From a checkpoint of a small image captioner: encoder layers 14, encoder width 384.
Rows from block 10 of the image encoder of a small image captioner, named by matrix and row number. Rows with one number belong to one neuron. Each number is 128 + 32 x the weight over its row's rms, rounded and kept within 0 to 255. All counts start at 0. Numbers have three digits each.
Before each neuron's rows are labels from the 100 images, of 14976, where the neuron reaches its highest value: "top examples" is what is common among them. Only what is clearly more common there than usual is listed. The data: photos with spoken descriptions (Open Images, Localized Narratives).
# fc1: MLP up (encoder.blocks.10.mlp.fc1.weight, 1536x384), inputs 0-191
# fc2: MLP down (encoder.blocks.10.mlp.fc2.weight, 384x1536, transposed), outputs 0-191

top examples: text has "color"
fc1.624:214142155120149144115079175148176148126073203143084138156140128155135076175149132185102147151122114108133098076119127132185154100083112080164166064122147187149196140129161123124148132150175091066030140163136136137166116142190158142135082176163154135138131118155116125121083100195099069114116098063155124181151090086174099112243140156192135151081174098098027136171205135149136060187095124090136113124143102173109150134113106174187111129117115146143145092131145092127160110153207107118103104089115127195136140171135156140053151089109134111105102107125134171123114141077149203100
fc2.624:123136075095148150159142135046098097121017160072094125145198166138130146142067087103123171112147147137103157110148136051162116160158157157113122174141092180140058164151122063184121182169114167133147134069145175115088119119165080134140104121176123127129197161090103126146097118147143162153069137151116180115154111156095134154128121142073101160074163151149105188135138141158142152180148153138056128150112103126070108125136174119103109186113135128110154079140135187111181164101130137161124134116122125132172073175155124115135117168093094143152102186115048099119176134131176141079

top examples: text has "wearing"; text has "man"; text has "smiling"
fc1.155:119151131146097032110111080108163154112121126117064186010154149183148086068118172125142167102169115097204137111133168177113106092123068081183117134110100114182141182164139130113088146072145105110144181127121127191097048181119116101111175108121120147122142126149137105131151231103153102183212134126163153168103140129131077104148066107164122135146115131128142110167110139133091116136142072142101150124092090123144144105160126121086109138124147127121120105117043134073150080112130076110129075137164159157141178097126122187118083125129158120164136174137138132143066155148125117125
fc2.155:098125162113140086114112126137128127152044146172195156147154131130125170098164136152120140096102130141122103109119124129073111114135084075112079159131152069139152144114122097165126138083123116123114103080141126166137095097151095062163159131146139129104146107200158168149133138148186115196156116176075161156085088160141115138154113156144112108132156122126156144129143127134090132146084093206152092111100111156166060141134151118098155201176107114136147126055096139165178109081076103101138105159136139089157136117165069162169043073147128149144142096126095057072089128178114160144

top examples: text has "food"; text has "plate"; text has "table"
fc1.240:133082133155148152161075117088154144180093202144105163155120167171088207110191108139105184128114120089090107124151114165150133136125075117139177077125116088157138157138115072089159096064106137094129124151184161123158074048166106116120160057110127084159153151150108125119203118127108074116166174152159139132132096093109105100085125073109083137118120166148086113116182173142116056136133109121130120129169133152177151128146088158137195105144166080107127145111153111143163119175152146140189079125164117149093150099093173099059112115177115118160126128143190148153101166126153128091
fc2.240:171160110171146179138157151145060121179084120115155139167156121195152190156131145159152147114091050097085196133194124151117116153155128056102140167139121136083168135083117129091109139069156144130129140067158138121148112157137176155159172120104142132082180090131183185158110111110144138131157164168092153075115048079151066111104096126092101125157125133167123144134112119149146093150177109153089102147148143112124084137150129100109152155155151132143103072121129114170182074139149137149170077109139122143142152142130104121115090071164123150165145158137122111120132130171134164128

top examples: text has "color"; text has "bird"
fc1.17:122106134181115118171153091166142083107078224134090174145180166104137162141123135090164100142164135125115176137136197109121125119147073145086131140102148153063086157132085182120116132125115114126107134127123103141060121132129093135148126122127135173116100184088194081142130166107129158119208145152159119159085144113058136148146163180153058111110036163137078087110157121134206136107129132097150135137145116125180202115120136143109182112076211125101163206084134138152135204155147131134147116096113088154112173151099155094094143144153145081138178162182135114133111136137119122131
fc2.17:139152143129121099117189113160102175111166162137098155143111075151208129109107128108178149163112106150117087157090188108165122089144153171170149107113162133134131128074092169105142145099123096088121146145190127147160175121166187104116062108130116134184133156079215069150129160109146195139130106121188155127124183101081182165149064094126116110113106083123049134166165107138164057139128118065137111134116131132110128089166145141170185121112148146131122192098127195113142134149143129095131117071208108148078159084184162201039149157154142143094114142142156140079117124168108093144

top examples: text has "color"
fc1.197:149135160117098139120116181171105113148170177147108164136154154192160034122140122144111076169112140150108166088142116142158111098079102130188149084117159179091140145128126073123087117146150181065138171130133176137087103104151160127179144135103182130104128162125133087145130121181110117135105196072134114159119172106131118092175158134136109113114147098107119129112109161136135167078086130103122116099132085172142168100156162174142178152119130140064141132093137109067078151154074121152093067044132130144131140148161193152091168166104123118133159156090137147160088151063155117153
fc2.197:081141129120141123135121126093106119080089158123084120113145152079141106070091140089115176089105153163140143153129181022123118118135161090087107178127157141146095139127170126200151189116133121081112195101092137060103172105141159089203135148151084183156115149103113131091103155090133149109144155220094144083104107191134134174131097119131107121074163156134118172131244114116123095099093093146142126138107148075110036131093125124155120155188142090162173101107109139178154167141133150136143116114174170123121030158200108153126093100120132089125079139111109141103158163156101152114

top examples: text has "sky"; text has "people"; text has "buildings"; text has "road"
fc1.336:140112132111078063107097121140158158124130125076139135177167177104099123145102181116065077153145121137129125134129165188115092123128143078186135081138152121180197144132111118107101144125173117151085107140170094046100121171148167124139092110151143166076185144174113130071177114166092099140060095092150139144112198131137136128155193146194139108147108158101097157137093144115139115148100156076128197099163141180133119136111126143113135149107125141111098110149139049087082154133046120158120163118121118128138123138112053137133139149149139137127186103121139180233144163129145125138
fc2.336:126155099120124135111164170159148131087045143177094114131163155091083167162165097111141115115114165109146147117132187132159138196114127133120129133150165163095140134099138132155090095144126145133170096148108065095101198107152130119176118124163201136139138174102093111143129163084162099123111127117132128192137109156062119157129096117159114201133171171144134117196165148098076156119066130117183108182133193105146085215089165133194113164123079131104179067150148074140136159138083204119095153119082011123129132119125068149094085163101137132076162101144127098143141167143078132157

top examples: text has "sky"; text has "road"
fc1.173:207170146137102098137137064097098146133148119104121113122098187124099086126115144168188121218180111099071188152148160106124126113076167118152137180124133106112164212107119134077112172128081085165108093137095159108125135157108150101113070081137150151105117123122186125159175180131116157119078116070165135091169113140164130167215200139086148076126142103050125157173103157109151129124126123054092157084147098187039195111118129121118188064072126080116071158163146142086105169130064095138143176125066130154104114085120108130146141137156100165171071158137105130134131126089165148124
fc2.173:101149124123115130120146150076143179131040147123109125144131102090096111131091106171126174099105156148125122127088162117141085129172156127126116127059093191114122094188178093210112083109108145128134140163156139038141115110161114163163119078194154106172128127105070096149153075147104126142109135167106163109126161151139165181119178053118091218130130133185112151139139099133104079140120155143140121123134157120136103155157143116105137130136131119191095156172133138119185106135116122149172157091120084148101076156144118128130096145091132104147157136144123115150147114138129139121

top examples: text has "building"
fc1.744:129119142077181085121093191136174112131081074126153079142098229113100119078151152154111128184167120120110131147166174118137145134153130117111114191169116068150096142132172148069122135164213145127170080165100154128138114123125121138198158118183145170130190194184130124148120155162189154090122096084144133126150129139110186177086130076185118100136175186140162176140150121140115137108105104138141172146143156123134142164119142168155111074103144146054129139122115176108091126094146103146111112131158170200149143125077157194157084071126127146094130120163163185119099158129153101144
fc2.744:096116174072087134147109198129163124105126104101127077124123142095134127103154101163120096146152148098107137067117118084134138130108162140128165176150108112120072135149150105068134094136133157129137079140170151152094113122105120127151181102192152127162116179048181079116123105176153095113088117112124114134166111129150126162134126049135062121130113135134134125097174097122109147148103160136145138126152191113148155102126133125132193118103142092116119083177116130121066120134133163091147149176121129169114114119088128104158086141158133149172080183122181165117095183066134127181

top examples: text has "people"; text has "standing"; text has "wall"; text has "holding"
fc1.462:113109149068133114147102158174201152113083176116120122119143161144128101120124139141091098125151137173212081134116127183071154126142131121127111098180145204154168110136162155137127107173160104086119098139109090191148171169137199152106082137185137108088164086101099145142104167103142127074159124142168181121162158164176155136156119138113143115146172140105151121104207150153096150133085105087160124101115120144120117157102115078181135121142118132107181128140143066114090180129100160104127093176148118195150143091144136145136132121148115160073117139091146148117063159149125092122
fc2.462:152166157103149181121113141176143168116039169144097143124143138101127131148139118163156084125127179134169088108104126154099130144156179110180062150157172099102154099126099128207141144175063140154174099092123109131145111125162191173119167115089180134102154097118174137171118117119161101069157150163131216129134147146182114186175143169089151127140134155155186134127154131124121153176110089129151098145106165141109123174123177128156143143141093176132170120136117104163107127149131099116128133115124121115162121142119118146128132105166129129103141090106110085158089195152120138141

top examples: text has "road"
fc1.348:157112157129164173110176159138113100152131097128129141232105104118103146146148175181145153148090114148131122151152090133086114072141154188151171161117084077115141173157144170112169138138102066119134098178158108132136110106125175147086135155074119106099138161137214153126119118087049167132088067116157124135161120110118117106169069105184098078091116102097109100112167084128160101152141074066111162122118167175141132123133142121060163109104149125126097208106167182123139117101116123151141133110208183136110141104130163084135175076183114154135144099142163148141141121129127106105
fc2.348:124159119168163071148148087135119155140087148118131189150085110142120123122132177147158124156146101111139114116135079131172149091114118083114163163184227091164132179050129109121163102142127120108137106128198081137132122137115123147121221218111126128135143126138173151144151181088174150124132103110117197159067083136160115104148053143164170099126167122100128154132156088088164116178136105077130166105092135144104147128099150179106140076130141116099104107089167165138154084095100123124136144159210164100100114040100114157126149136193125077083163063115163105108110110175085115120

top examples: text has "road"; text has "cars"; text has "car"; text has "vehicles"
fc1.88:179083095131104185099103133133178106125129126155159107095073100129124109116163148138154147152158139103137144118061139118178221077099177143140141076119129143088167168190161097114205077069150106104128142139084151098150069099194162128141077157184105169128070095127165169179142086192127128132134134101117127157103186116149139113124097103105128117120101133075063064167127165118113032147188139107116136087131089124194121150164087130089110126110135155131128127145157099156114106130114148146130161160136096134119139157111126151119166167082139130134158103162139132206148187135110104093
fc2.88:132095100128141128094122099082169163165093174084141120113112103140094106136125129093145137124116154165096140148071119104175102092154149107139139082107132129153147107130104115149145142123065146146113117124193135069132219157117111142165144141205121096142066128123119120093077149103132149163121129143132184145111128141148148178128112079129144125133110099131075148147134101126184074141145145116167173080143163167085110107126157077145127151156133080217139170069102195141156073109091165155167201132169147127073074090223124093136112147149116087155089122132166086136151121156131109144

top examples: text has "sky"
fc1.530:155146105178096096142144098105118131175111162127074170163149151120104187130152167104160157153113102156107157129187192128158165105101098157138138112104140122115169172122129102120140145096125104149144162151121186149117115116144128091148159083085126138176086203081177062128154158090117116110171062148128110133122143133064092135115129176117086159100097166149096113199129128136173114110116094101093138110184088139162120143123135171158150090118226110141113133162108121223120128213141159184160149063149137096107117093106159110053157148129099101173155163181132135175119121112163089119
fc2.530:129153134078071166156145133140128183100151147136073146126142080144162153113123137108136163144091116167121072182060217108139111089155185139127180123088109161137150156122129130138134120141186139135169123145091128150099114113195150149182091079154094083181151136025174021136136096174103182110103100174158157126158183117110154149128115122080098131111088104166141149125211135113142116125068164104155100120197130067137134137122158160125172095133167203156136145108163143087149127158141108134191168112122076183046105172145135114077159105117093099102096159117124165103127100127166110152

top examples: text has "wearing"; text has "ground"; text has "grass"; text has "playing"
fc1.19:162154185182126139180133125141108116159133105130106102145110124105144152128138150156115152147162114146114078125174117124097134148135133141135158179149132053102118170162080116060156127121168040144136133194150141147109081095152147136085120133101129130165159159088108145169117133109073132115104093117155133117121107128135124140159166157168045171149165102091158132107118167121137109151142135095106130092130158159136137126156100186132132051102141104156105119134171182146106117096191119112146143149147200096093183114050107186075157125116102171099132128142145141134098150117126089136
fc2.19:141196129156099132148154131177107129134112097171121129107109132076134120140161135175147127163170145102173113086137120167087190175121098154153128154138158067083135151081105136072138113125148092173139068168150164157168105115183127137108123158103167146133183113155179145177093140100163116116161116123134130133124117153115063140176111123156088132134141126101173088104094130107100121177163166105119110148125139181136150165100116182145116071110126120150104104139135115153150124090178069102118129140164152108114162046067092185133139157139078122059128158119135141161065157086049080135

top examples: text has "plants"
fc1.465:141086174081109151152123178141129093137124199146110123200155128150114130113181143076103169205105180115143172114111137090129123082120121167129174121146184174083112125207124081116107096133136090211069088178130081116161120125174146144185181115120153113121165126077126107155090139150190112138146112139120128156132127153120115177213095151123096132102093092143149092124109137124110173172096071141151104118181169184147110123132155156198143119139130048147156126141171088164110154189100153132131154091140145103159112066138211107104100132125107122110118115119151142108110138137125144133
fc2.465:095161077103150140137121187140109188153207158175063115091132129132140154146158122070142139140158140194188130148186133110084096169176125144132104148148131154113105103098081111130131111191109197150143111105088147123149098135123127107171144148084101117140144113110109094154083091123171072086130187218131116091145135088054080202105171171073134166170139117140131127061144172148109131147118051163151115101156134144139130133131115146165147151186131158142196088152069068161110104179150140106191101128107168074175111175162093088092105146145134129147127115100141167175113148125133171177

top examples: text has "people"; text has "ground"; text has "grass"; text has "playing"
fc1.188:185111126149139124142144145100122171207120123150101132156121124114115156097211135165119085160142107115114123155185150090110167077086082173173156139145155108128108194141069092038111136144202141110139152123116155167123125066143148110156155134162122136111154149097146069148147156116130136097130127115157154187174118115096077137127142211158103125061115102143151152125134146115131127103081086106091149152141131123137139131147154182126137078133139142154144097161136131150118132124103117142193148104148204142101133074054124102075169146171089144127085172142151194134086143085145087081
fc2.188:119119091148145137095069091080165151150110139156170124134149091152106158158107157063130104116121119072062116085094168190148110152146124115090173077123164172164144077116131134129110119116107165115128128104098187126135192158169106147168127100135116170093108079134133166146101117111127118116145121147111139131076131112125141157076152158133162143184091140207094154101109142159160082096127117164197153087146144092075112129132158128151097139143102199154139116054092124184147075170162190147172122127119116069162150169177106118116135164145114164123134102163185088128154160219180135155

top examples: text has "people"; text has "standing"; text has "wall"; text has "sitting"
fc1.546:162099165109125121131045105140133175112076179166099196098133122179123078138157169141097157129119087155163084135130166175072144118139074112160132080150095128126157087121110128130136130188189130125101170131090172157119112135139186101160124172126104063055112109170152165146132133097145152103159131200139129159110165091145142118160122188166167063144169142125131112110184176141133135132104157096149102082095110106118143125122144110162127131159124171122144166106116111104134103121130145118173163166137161199106160155124160169163131067151129151092088120138124153140098126192163095117
fc2.546:132154120167185143114116143138131134128038123189120103149116127110073127186147121173144071191107190171121133112106139159081122152141113152138061163149140104100111125156117100187126113174096199154166106089156146110165120117160046162142133091103173137094149118126114166161118109108149053117136155141110190140121121110105083187110178164132109168141128105190170149102100120133108163162126136156167080128126197145170122167139179097165149119113043203102154105089100085147115087163057114103129113140170107100143131146155065160147088122176112127093131122120096094139094175126140171136

top examples: text has "plants"
fc1.135:081122143152064118154122137131139129131122137133121122096129163153175153102111150086182086125153095139133116145110113166117157152124101121120152095167194146196126136126126106129088200218102192067112168096088062169091147152166145067110056179092083160128142180187149137171129138123117157076181169125112148130182092152106165085075151148195133168166096136137127113088095136156196135060123153120117178083101094183099180086173174105126136137119116170099116137126091149157075130087175195152101094100113130124143178111147170150130101116121151168126099124158153137121079164162132071096
fc2.135:120117088099157183147098158132124168068147151112143142117154173119173092126079132119164144155100091092123115110197094085187145126151107106159157133127131119171134125074122112068156149183135145050155129091231178155156119137131210149102135121139133098188152130115167121133097169117163102123179157131132155130115140138112101141165096124115115122091100101077141154128190072115177114162174112121118123139166154117048164114084122105143074113128136143102117074107155182091113067132179161101121076100226200116152134119101107141109134174178072159099105116093125118130108135107129136134

top examples: text has "sky"; text has "buildings"; text has "building"; text has "road"
fc1.633:146115111130146103192090121170139106124077138130085126178177137161111181085139143166072129169129093144094091109128145119148156099097152118155169171148138082104113137124067096092107087124135097136139118142165134172074107137160103180190093176149157108106165130128103145104158183160133144164050104094140128135142159069112077116101123176137125154129154058117089178128096180122154117185079153110106202120142057134118114146167147156079158144067143111063152120152151089072152154105087112114152132175127118138103149165078103107120136146142149093155153163100092135184116131141144118100
fc2.633:089171121067125083156164120076134190097070166125137167176199147162103177123126127104149136166138127086110137198142156128152068127128135097086130144126121169175122135100113130165055162169107146153156094121162072124073186155088103120185151057134154108091148166088151080105149129132160166154097124145174168202157096148144179145146118152097157202113146165135138148162122124119112166149062125133139148142124141106107114161110162136120152158079161136147125096158137123118182171085060136149155150127075088148155090137155080099119081114144155185150143129142104113106126116165190144187

top examples: text has "people"; text has "ground"; text has "playing"; text has "wearing"
fc1.216:155140165142129131164153131143108125135119098150077133120088129106117140180170138130143110167168107181126133131166158137132167129115101168188155196165119064110113142158059144090106149115169095155115094188154145151132078112140145115087107135143123122132132163146129183172131126127097196085139136115141139136138092125101144110143167128149101082139185106106144133110119175118125129134176162075146109117166179140133134127181113139124125057077126109106150110123127161154131126127194107160116108130147202108065175138020126191094153131150133197098119158143162143135126134108135084142
fc2.216:126178111165097166152134178183160119116091110168122121117120154067135119132179096168124109123155185100127126079122121164125173173130121151132151110132170095084100123110125106097117110135125103171151058149136159162155114142181121200125143120124151128125171104115160113190097144120173102115128143107128160159121115154112091160177111106139099144125112144134175085128089140091082158156149177093126133136128192135111138141090178151172099069124126114170138090159127120189092135098175086112148178142163128118142158078072097142148127158106092125069132124109152130157102148090071078109

top examples: text has "people"; text has "sitting"; text has "lights"; text has "chairs"
fc1.415:148117075146184131115120138096136129132123147108124125163124140092085119144171158083128098160171144167138179128162175187111132151139089157155135133148077124121119154116112188123085145122200136156112137183123179103122161146126144129107127126129085184091149142154127157132127134169150113096105207108174154164173110071079123179116121121131124073155155100150098142097087163139048143125187108080160121132172166086139122140117130141092117072103087133110129107149098095110085203125141154140154115108084119183147150141075078179108145122155118142094117159144192190191094171064121109132
fc2.415:177165107142120176118129194157102100107118132169134158137104151088079072154130124167166088155151128112131141105133158199067169160115162178171129107137100095104157147080107151104113131150163119189131088178108131143136098141151157150147100142136167132087148113141180142188114113135176092110113175103136145131145147082137083197183142096134142133144100108151184135127112138098095160141157164065146091112147179138132127177128152099128098084087069165119134079118140091151139128129129135111125165116133083148153169119073067155179148132156142165033122132118165147140105156109093070161

top examples: text has "food"; text has "plate"; text has "table"
fc1.562:144086127129155143159118103112117139192090200149076140171119156186146199088173117117135182124096071106133113133133111142148174126132118115156149088139187092117127156127116095082128115095105103086125172140146147115156132077165123122128150099118113119121165112171098126146201155158149076130183173177172151139133087073098116106121151094120078127102101129124086114124178153146088080125113075142122141114166131139142133083173078184121189094136143094107141162148176126163152137204131164148160106126115121167124136069090189107075119115136118132179101179133159152185119166151160135074
fc2.562:180146110161149201136144144104107159169111137124149160173150129198134177162139125147149150106118105103115190118156135151121124150145166067156135152134142134080154145093120096119144117061103169120140136087193157092196118141162157147183138142094122128089176056117142197166119084152124105110157177148077170082102067085126081163093093145086101139121109137215088147144091143167139069160187095156106114136168156129100084125158153110094137134156131116182139083120111100182159046136157155130192076094170116119130138154115106103089106089173093154157147131109122091142143153186130148083

top examples: text has "road"
fc1.610:157140131080133149134116108104135113138132164074159203140106115104076175111172129129132216084088098140084123136098114122215116101158119211127162110169113147086171127089115110105154125142127119144126123105135124124153123159124124138121185110079089092148041148146167106155145135100171168096153124113134113110178152092097112111124158168078140171105043072137127058118143149120190117147131118088135186060167202116164098100156142113166134127111100138095125169115086140107104097186089139132222193147110146124107107098139115067137189113151153120139127140128158132129182128177161138080
fc2.610:133161086093114227115121172122132116151128148118106153186138106120142111143132153119183105095106098167156132102131165115093144151180144087178162111184154160120123104097135136125198100114129165136177130133130141110136138128117133134129174165121081088105099054061177117141096108138192112093087201135062160105115113077109075202136085133067113158116105132171113157107147107092138130119142124096163121125125197083097100104121170052121118139091121162112127120095137109221107105138154147078206119152183134085159091161150119104149191063192081135118081102081152079111103093149154119124

top examples: text has "sky"; text has "water"
fc1.399:121145154077091122095099153131170125145108111128146117124095185185167148075168116106183099155088115033151119114122161130142104071140085156128180130124118114134154106178179085051076121140107121117144140128112121166102109139155166124124134110130094141128175129140159125092146128175170099142182112182135102222146163113137113097173132102129157165132105160099160133108123135140124120072126148150124164149081101167109136118159145121107120111075144146136067144161142124062131129124121186151128102142087151149172151128088177128137080147125117122135109132127118154192082127098144103146
fc2.399:105150101126057136091138126121154141112104080139173096103126140153188179126133148135141128136156121097093133121131131121151077111153056119088086147098140119167146049154202160098109157176149148129175161075120073196097159148117159149173157080187120111157144119152181178103088185145092114153163106162126149167118042119130167103157157082151191163167117128076152164125136115108114148091152146189114146103116158103105145089104149084140155158100121136124091153091114184086123131150162131130100109146083124141148176148111146169152047099116167078153158109126118101115112110085105125138

top examples: text has "food"; text has "table"; text has "plate"
fc1.107:128129142114164152130081139139137120144072109179132139142091082159145142137203105128094212091099108222099090135143152187159194152134155104178166135128123159052157130142052145152121095115122136120108225144153146138157114103147167133119170143057075157167110143133097151107135113132051119121106136094111123093124163128104081092100136138121105139145119103135083094144138132127147070144125114180147134112155161111118094131144106133143102182158122182097123121158184104119104094086163147103130121137082138111103165117144126065146186141115134089137169137138151145209147135145126155046
fc2.107:146134152131141151157083103152129171100059146155124140073215114126120161114147088133074138068086155122127069095133169127140185138133155057177105133140150113113161106100141130185192118117035135126135127100159184147146137136156167120129116185104125117143154059143130145139070127108096107115183118184088202100111057158112113117104086179094140137139149133148098156119170148149148089159132126173113115153109128160033115154082176112126087172145113131137185108121133117149170102130190134121134099104168131126111143134118098125097125117127122094112100110153103057129135147165108139111

top examples: text has "wearing"; text has "smiling"; text has "man"; text has "woman"
fc1.144:113110143165131044129109118118187139105126131175094164045150097136142083113159118121154104117128155132193133135141129127105132097133071122131113164105090155199148189167168075127098081109139125099150171124133181088124066140133140150121190066139160080104105133101124116114161154084108097145202107115136136183095164119138122105134093111170071135125128128133120152135163136149097081120138102132109144085117160154187121124128122161124142144147097113129137093101010098052081103121134135109126092102180163122124152132123105158104118157124127130147197130128150134168085167094132138097
fc2.144:087136138152108084103121097152152157107076151170190183138149144137141159086179129123078140161135166164135109123106151128089107080158099087098077169126186112158152129114151092183110124123129123139097121092170118133125110090205106102121155129137141134112085135172134154155123187135156082175162115118127131202061081175132127167200132148172101158148147124141171159135165100116100143172072092162179087095116132193172069141106146134126148146177101133149144104044071142124161102105076126106125136164181144093128104109150058206169044142114132144113127109108091091049075153128103161132

top examples: text has "plants"
fc1.448:105074133116121097182142162132209113121122141108143123208153129084102128077178145053146064132099146109080120133103092073115096068139146121148154121179131128103130146153157117126081104140160120089088090105162082105123169144140182106188172113187142113048161162099172086117125125117099153117134131101114152163156129095182171097106139128124144108086095120158090147110097139149141134132141170090138162130123159172186125123132186117144165098123147149146153132124137105078117183096124124155169182131111138187164080067130122086114059154141159136114154117156159165138180163113136050168
fc2.448:131164114098129185129113150171077167123051115158101081161109091122112144123117095136157144094143131141164161136179112118137202207152114145153114147157079155126070117155095156147147102097128131162176148177111126173139099094115129103063078173123134085177138154111115075136131107163152130120115156092129106070179157107056122131070166066109090152123111130137079084086151133126108138127132121108116071168151148123167144157138106118116126140122133133088157152112105148148123171141171120094100058149113146102117140185124169133116156130068114147168064127119169127094139116070110185128

top examples: text has "food"; text has "plate"; text has "table"
fc1.539:128161095122146096087117136128138233157148084096095158193115160121146162100166132101148145126145069146119132129192118152104146124181128099170146191124103134125119128106123140122091163132111129123109175152144160131158104157138148127122118085076044132164194177103129114152136134162169134144124126151173132136158069096077136116085098111148138137095114142157107101139107139128099100134103115179096150157099112089036135126153138164107123135117144184127107068242080079138152141082145155152141053107088145152178130069114144099133221105107085151173149181111175148208129156143150136066
fc2.539:162118144136113151139068109167130109146087167152139196095170108140113144127152099135092155081067102094126103120117138135166190125103155069188126122134160135117186171132131099150201086086053118112113147083178171122190148100113173117138153154102114108135149055097134146119157057130116048097171166126087152112079108101115058113110072133128099080093123146153059148212162177142094056180141126135099106147140153119078090099144164111101145170136072116160182077150102111107102074164150159101186113132151095095112182155134120108113125122144140115099102129108145076160158171169112167077

top examples: text has "wearing"; text has "man"; text has "smiling"; text has "woman"
fc1.650:114106088170128045151083100155152153090084118166085147021160117185167104064111155129132127113161128132211115114171155152102135111146101078184132139111103140243107168170161109121107122092140092097125153129147170183085089206140173129084168092160137086149125127139152144123097213084124128161178113153139125147086125165130095120137094131138100124130152114126126160132132124124141104107124118156095120100106148124120135116110110132070102129128118110129113098108033148049156180099120128108106086105168152118107189121124127177114094117123158117157151159145134131165093150117097113126
fc2.650:098107144096142116108077157178124131114078152143243169128139127111158164089135155163121116113125124132122098107157106152089110084169115079129126162146162085157161125069128091153142085107119127114113130095162121152121087139141125100120172141168122116099083109188182141115139153128179102162159143146120130136100110143146094159177095123147111116131147132132163158091171071116140106157098079188141099068122123201117089141090133102130139166186085099140138087052077161154142070088100126090165101157162176082123119102186059143157075109153098154143134108092141087066084108147083169149

top examples: text has "people"; text has "lights"; text has "standing"; text has "sitting"
fc1.414:143081126120173114124077142116136177131072155106136098188097132085070123155155169100136079154167146116156150108127140178070144170132075199128109104203120134117133140134140124134120126168182152150105088193042125126162117085107096110146164171102121162075156174164117138182135119181177120086079147112148112202172128118085132148103149127167151118153104133115093098140122162158073171114154116065142126194166193080178093149116150142104149075120055160114156128190134084101100191166113137135130136147074099176143153116078081148117118085127107215062115136133218208157121163043129114102
fc2.414:159164120211160131074144156143104119121054110188095115144090132065039075169122146158163092155102142094145151102173156168054135141175123138131077099151104105112110121103081161152144125146099160195129090166083102106137131133156128110152058121142216138088164138145110154179135123090155084098132133133095173136144097112091089175141133102134158164125131121162213139103131096146076196112140174101133105125137155216169173201115158082176106106089038172103137116115110085152164121130093155164075164133138116086148123135133073150165101108116142154094137086135157101090088136129109118148

top examples: text has "road"; text has "grass"
fc1.307:188141168159123097103151137164126117117129168137126156138121176132081087101091189172167129145148132186077147172138127152103082139100170163163111117115150167147103210155136153094121160128119037098115188113166124144128106165119178141137123115073148192141142194144165081179185143131105154131092156115151152083100157145114188122189139123107121158102130217063112119142150114094178122125089055080150152124128140153159153046115117097097141141121146098164092167104155107144115121128118108162118120101128124173136143106161155146102147121132077133135116100180149158109099154122148102060
fc2.307:123193113158098152135108131076086145115111191112167141134149124137148171165083117172122100124221163143102110132090158181164106103112164148145099154115142105097194170089120101156149152100095163109163157099135153098180197146126075150122183099156115168134183103102126119176101104090139145091112114113131201097141117138147096182131118121087120138163151086124087221134071147142186056169111132131175096065117154123091122083128194134096165126151085113161080121142134135087071164123115075103191185095144108146116164087146115149106136168154133098105131160056174130146102125130070142076

top examples: text has "food"; text has "plate"
fc1.269:141161102148097141136132134112136133151086111121119141190145125143132190151207109070094184159149104143121116132071136100150162150112149143125095140116140146045128107141044121119087087135116122103139140169108148063188160115199158156153151143111113113131141128137138115096118166166137117147184178152152085169127155097125064121098156113135113131112145032140093168164124135142123083095114079147114119139157118120165132123173102156140124133155175131118156152135163083183074146159126186172158112114141142146080100137134153082087132158168130109128097220099167142211140126152130097118
fc2.269:174166112150130090130127080108179166083105137149163102117129144163126197115193088167073139127132179077099108113090184140083173117131174146156132123093187100049143116109113140102217108044077099163092083106132150090187138092183140132162126150128147172127116100144143173155097107126140113121140124189104173153090123144142083143119083118127075135138113122149091093142123158101152076163116132178179097140144169121155066141137105154111147099124097094203128144089071112160192094116178115127141122117208101129066156122093119101093054152112122092143129152137107111147125197131088093105

top examples: text has "food"; text has "plate"
fc1.411:103103142150137106140129011123157218168123171061150175113131156164100109108098122107157143160129125061118125152163101145097210109073130079166136092142147085155119162123172103112122073098069136100131128147169144127178094091129083086117132118128085136151134119101156152189238109133094091119156158129166136136104120077081130085118107083103073054095137169131109097153085163193094102135154093136154129135143154160098124073137117154096154113138130061090149113145111089110127126201096100134147108135134111157096161125082163166148142193115089131168106152146153138148103210114167127083
fc2.411:158084089169140184144160127124110159178123131118117090139123157126138132121134061141124162114128121120069193131138101068148130143153103177126110123082112150098068094145086075103144127104105170125129147100144163076148105120153161152143155135095146089157147136171087186174114095142127117124109168139102138097087150114113111121112140079156086111086103100166093122149111161130133104125204145138080125150183121116133106078193115189078173097127160066149134145093132175114151080170168138156136130110194145084133095155144194064127122160135122058164142153108142139149174120077164143047

top examples: text has "food"; text has "plate"
fc1.575:152137169153181161145141128075103129188150201127097170161123140155162130107138140132148158087130072157159115072121083117131176144103120085141149107138164101097152146126126134101147096109107135090142132138180205102125136073076177100116125134118104119132156113148132106155195120151149127126152171157140143125084095073154159086088103108129121083096081155091079046117158125191126065145134064134106116125130140085132074122171114121151144119141144146099140128153128120132157120183149171116160064127172118157166126016111173158069152083137125190162143125159170118174141169166149142101
fc2.575:159146135134178208105144185110118126151071131131143143115158141168155148158110140117164145100094075080161170095161113130168135176098149049152183136165136140137125121084141071115135100116087162116139137096191132136153109108129172110146102166128154131136173103094152152131119144159140076139149167134067176107089056111106099127115068130104127135118122164161087128140132122158127103184166115141086131157148139134089110135120180068157115184139080143149156055151088140142173034115161202078126067095148135094166146120162118121087111103160074160123109117107091040117167151180133162139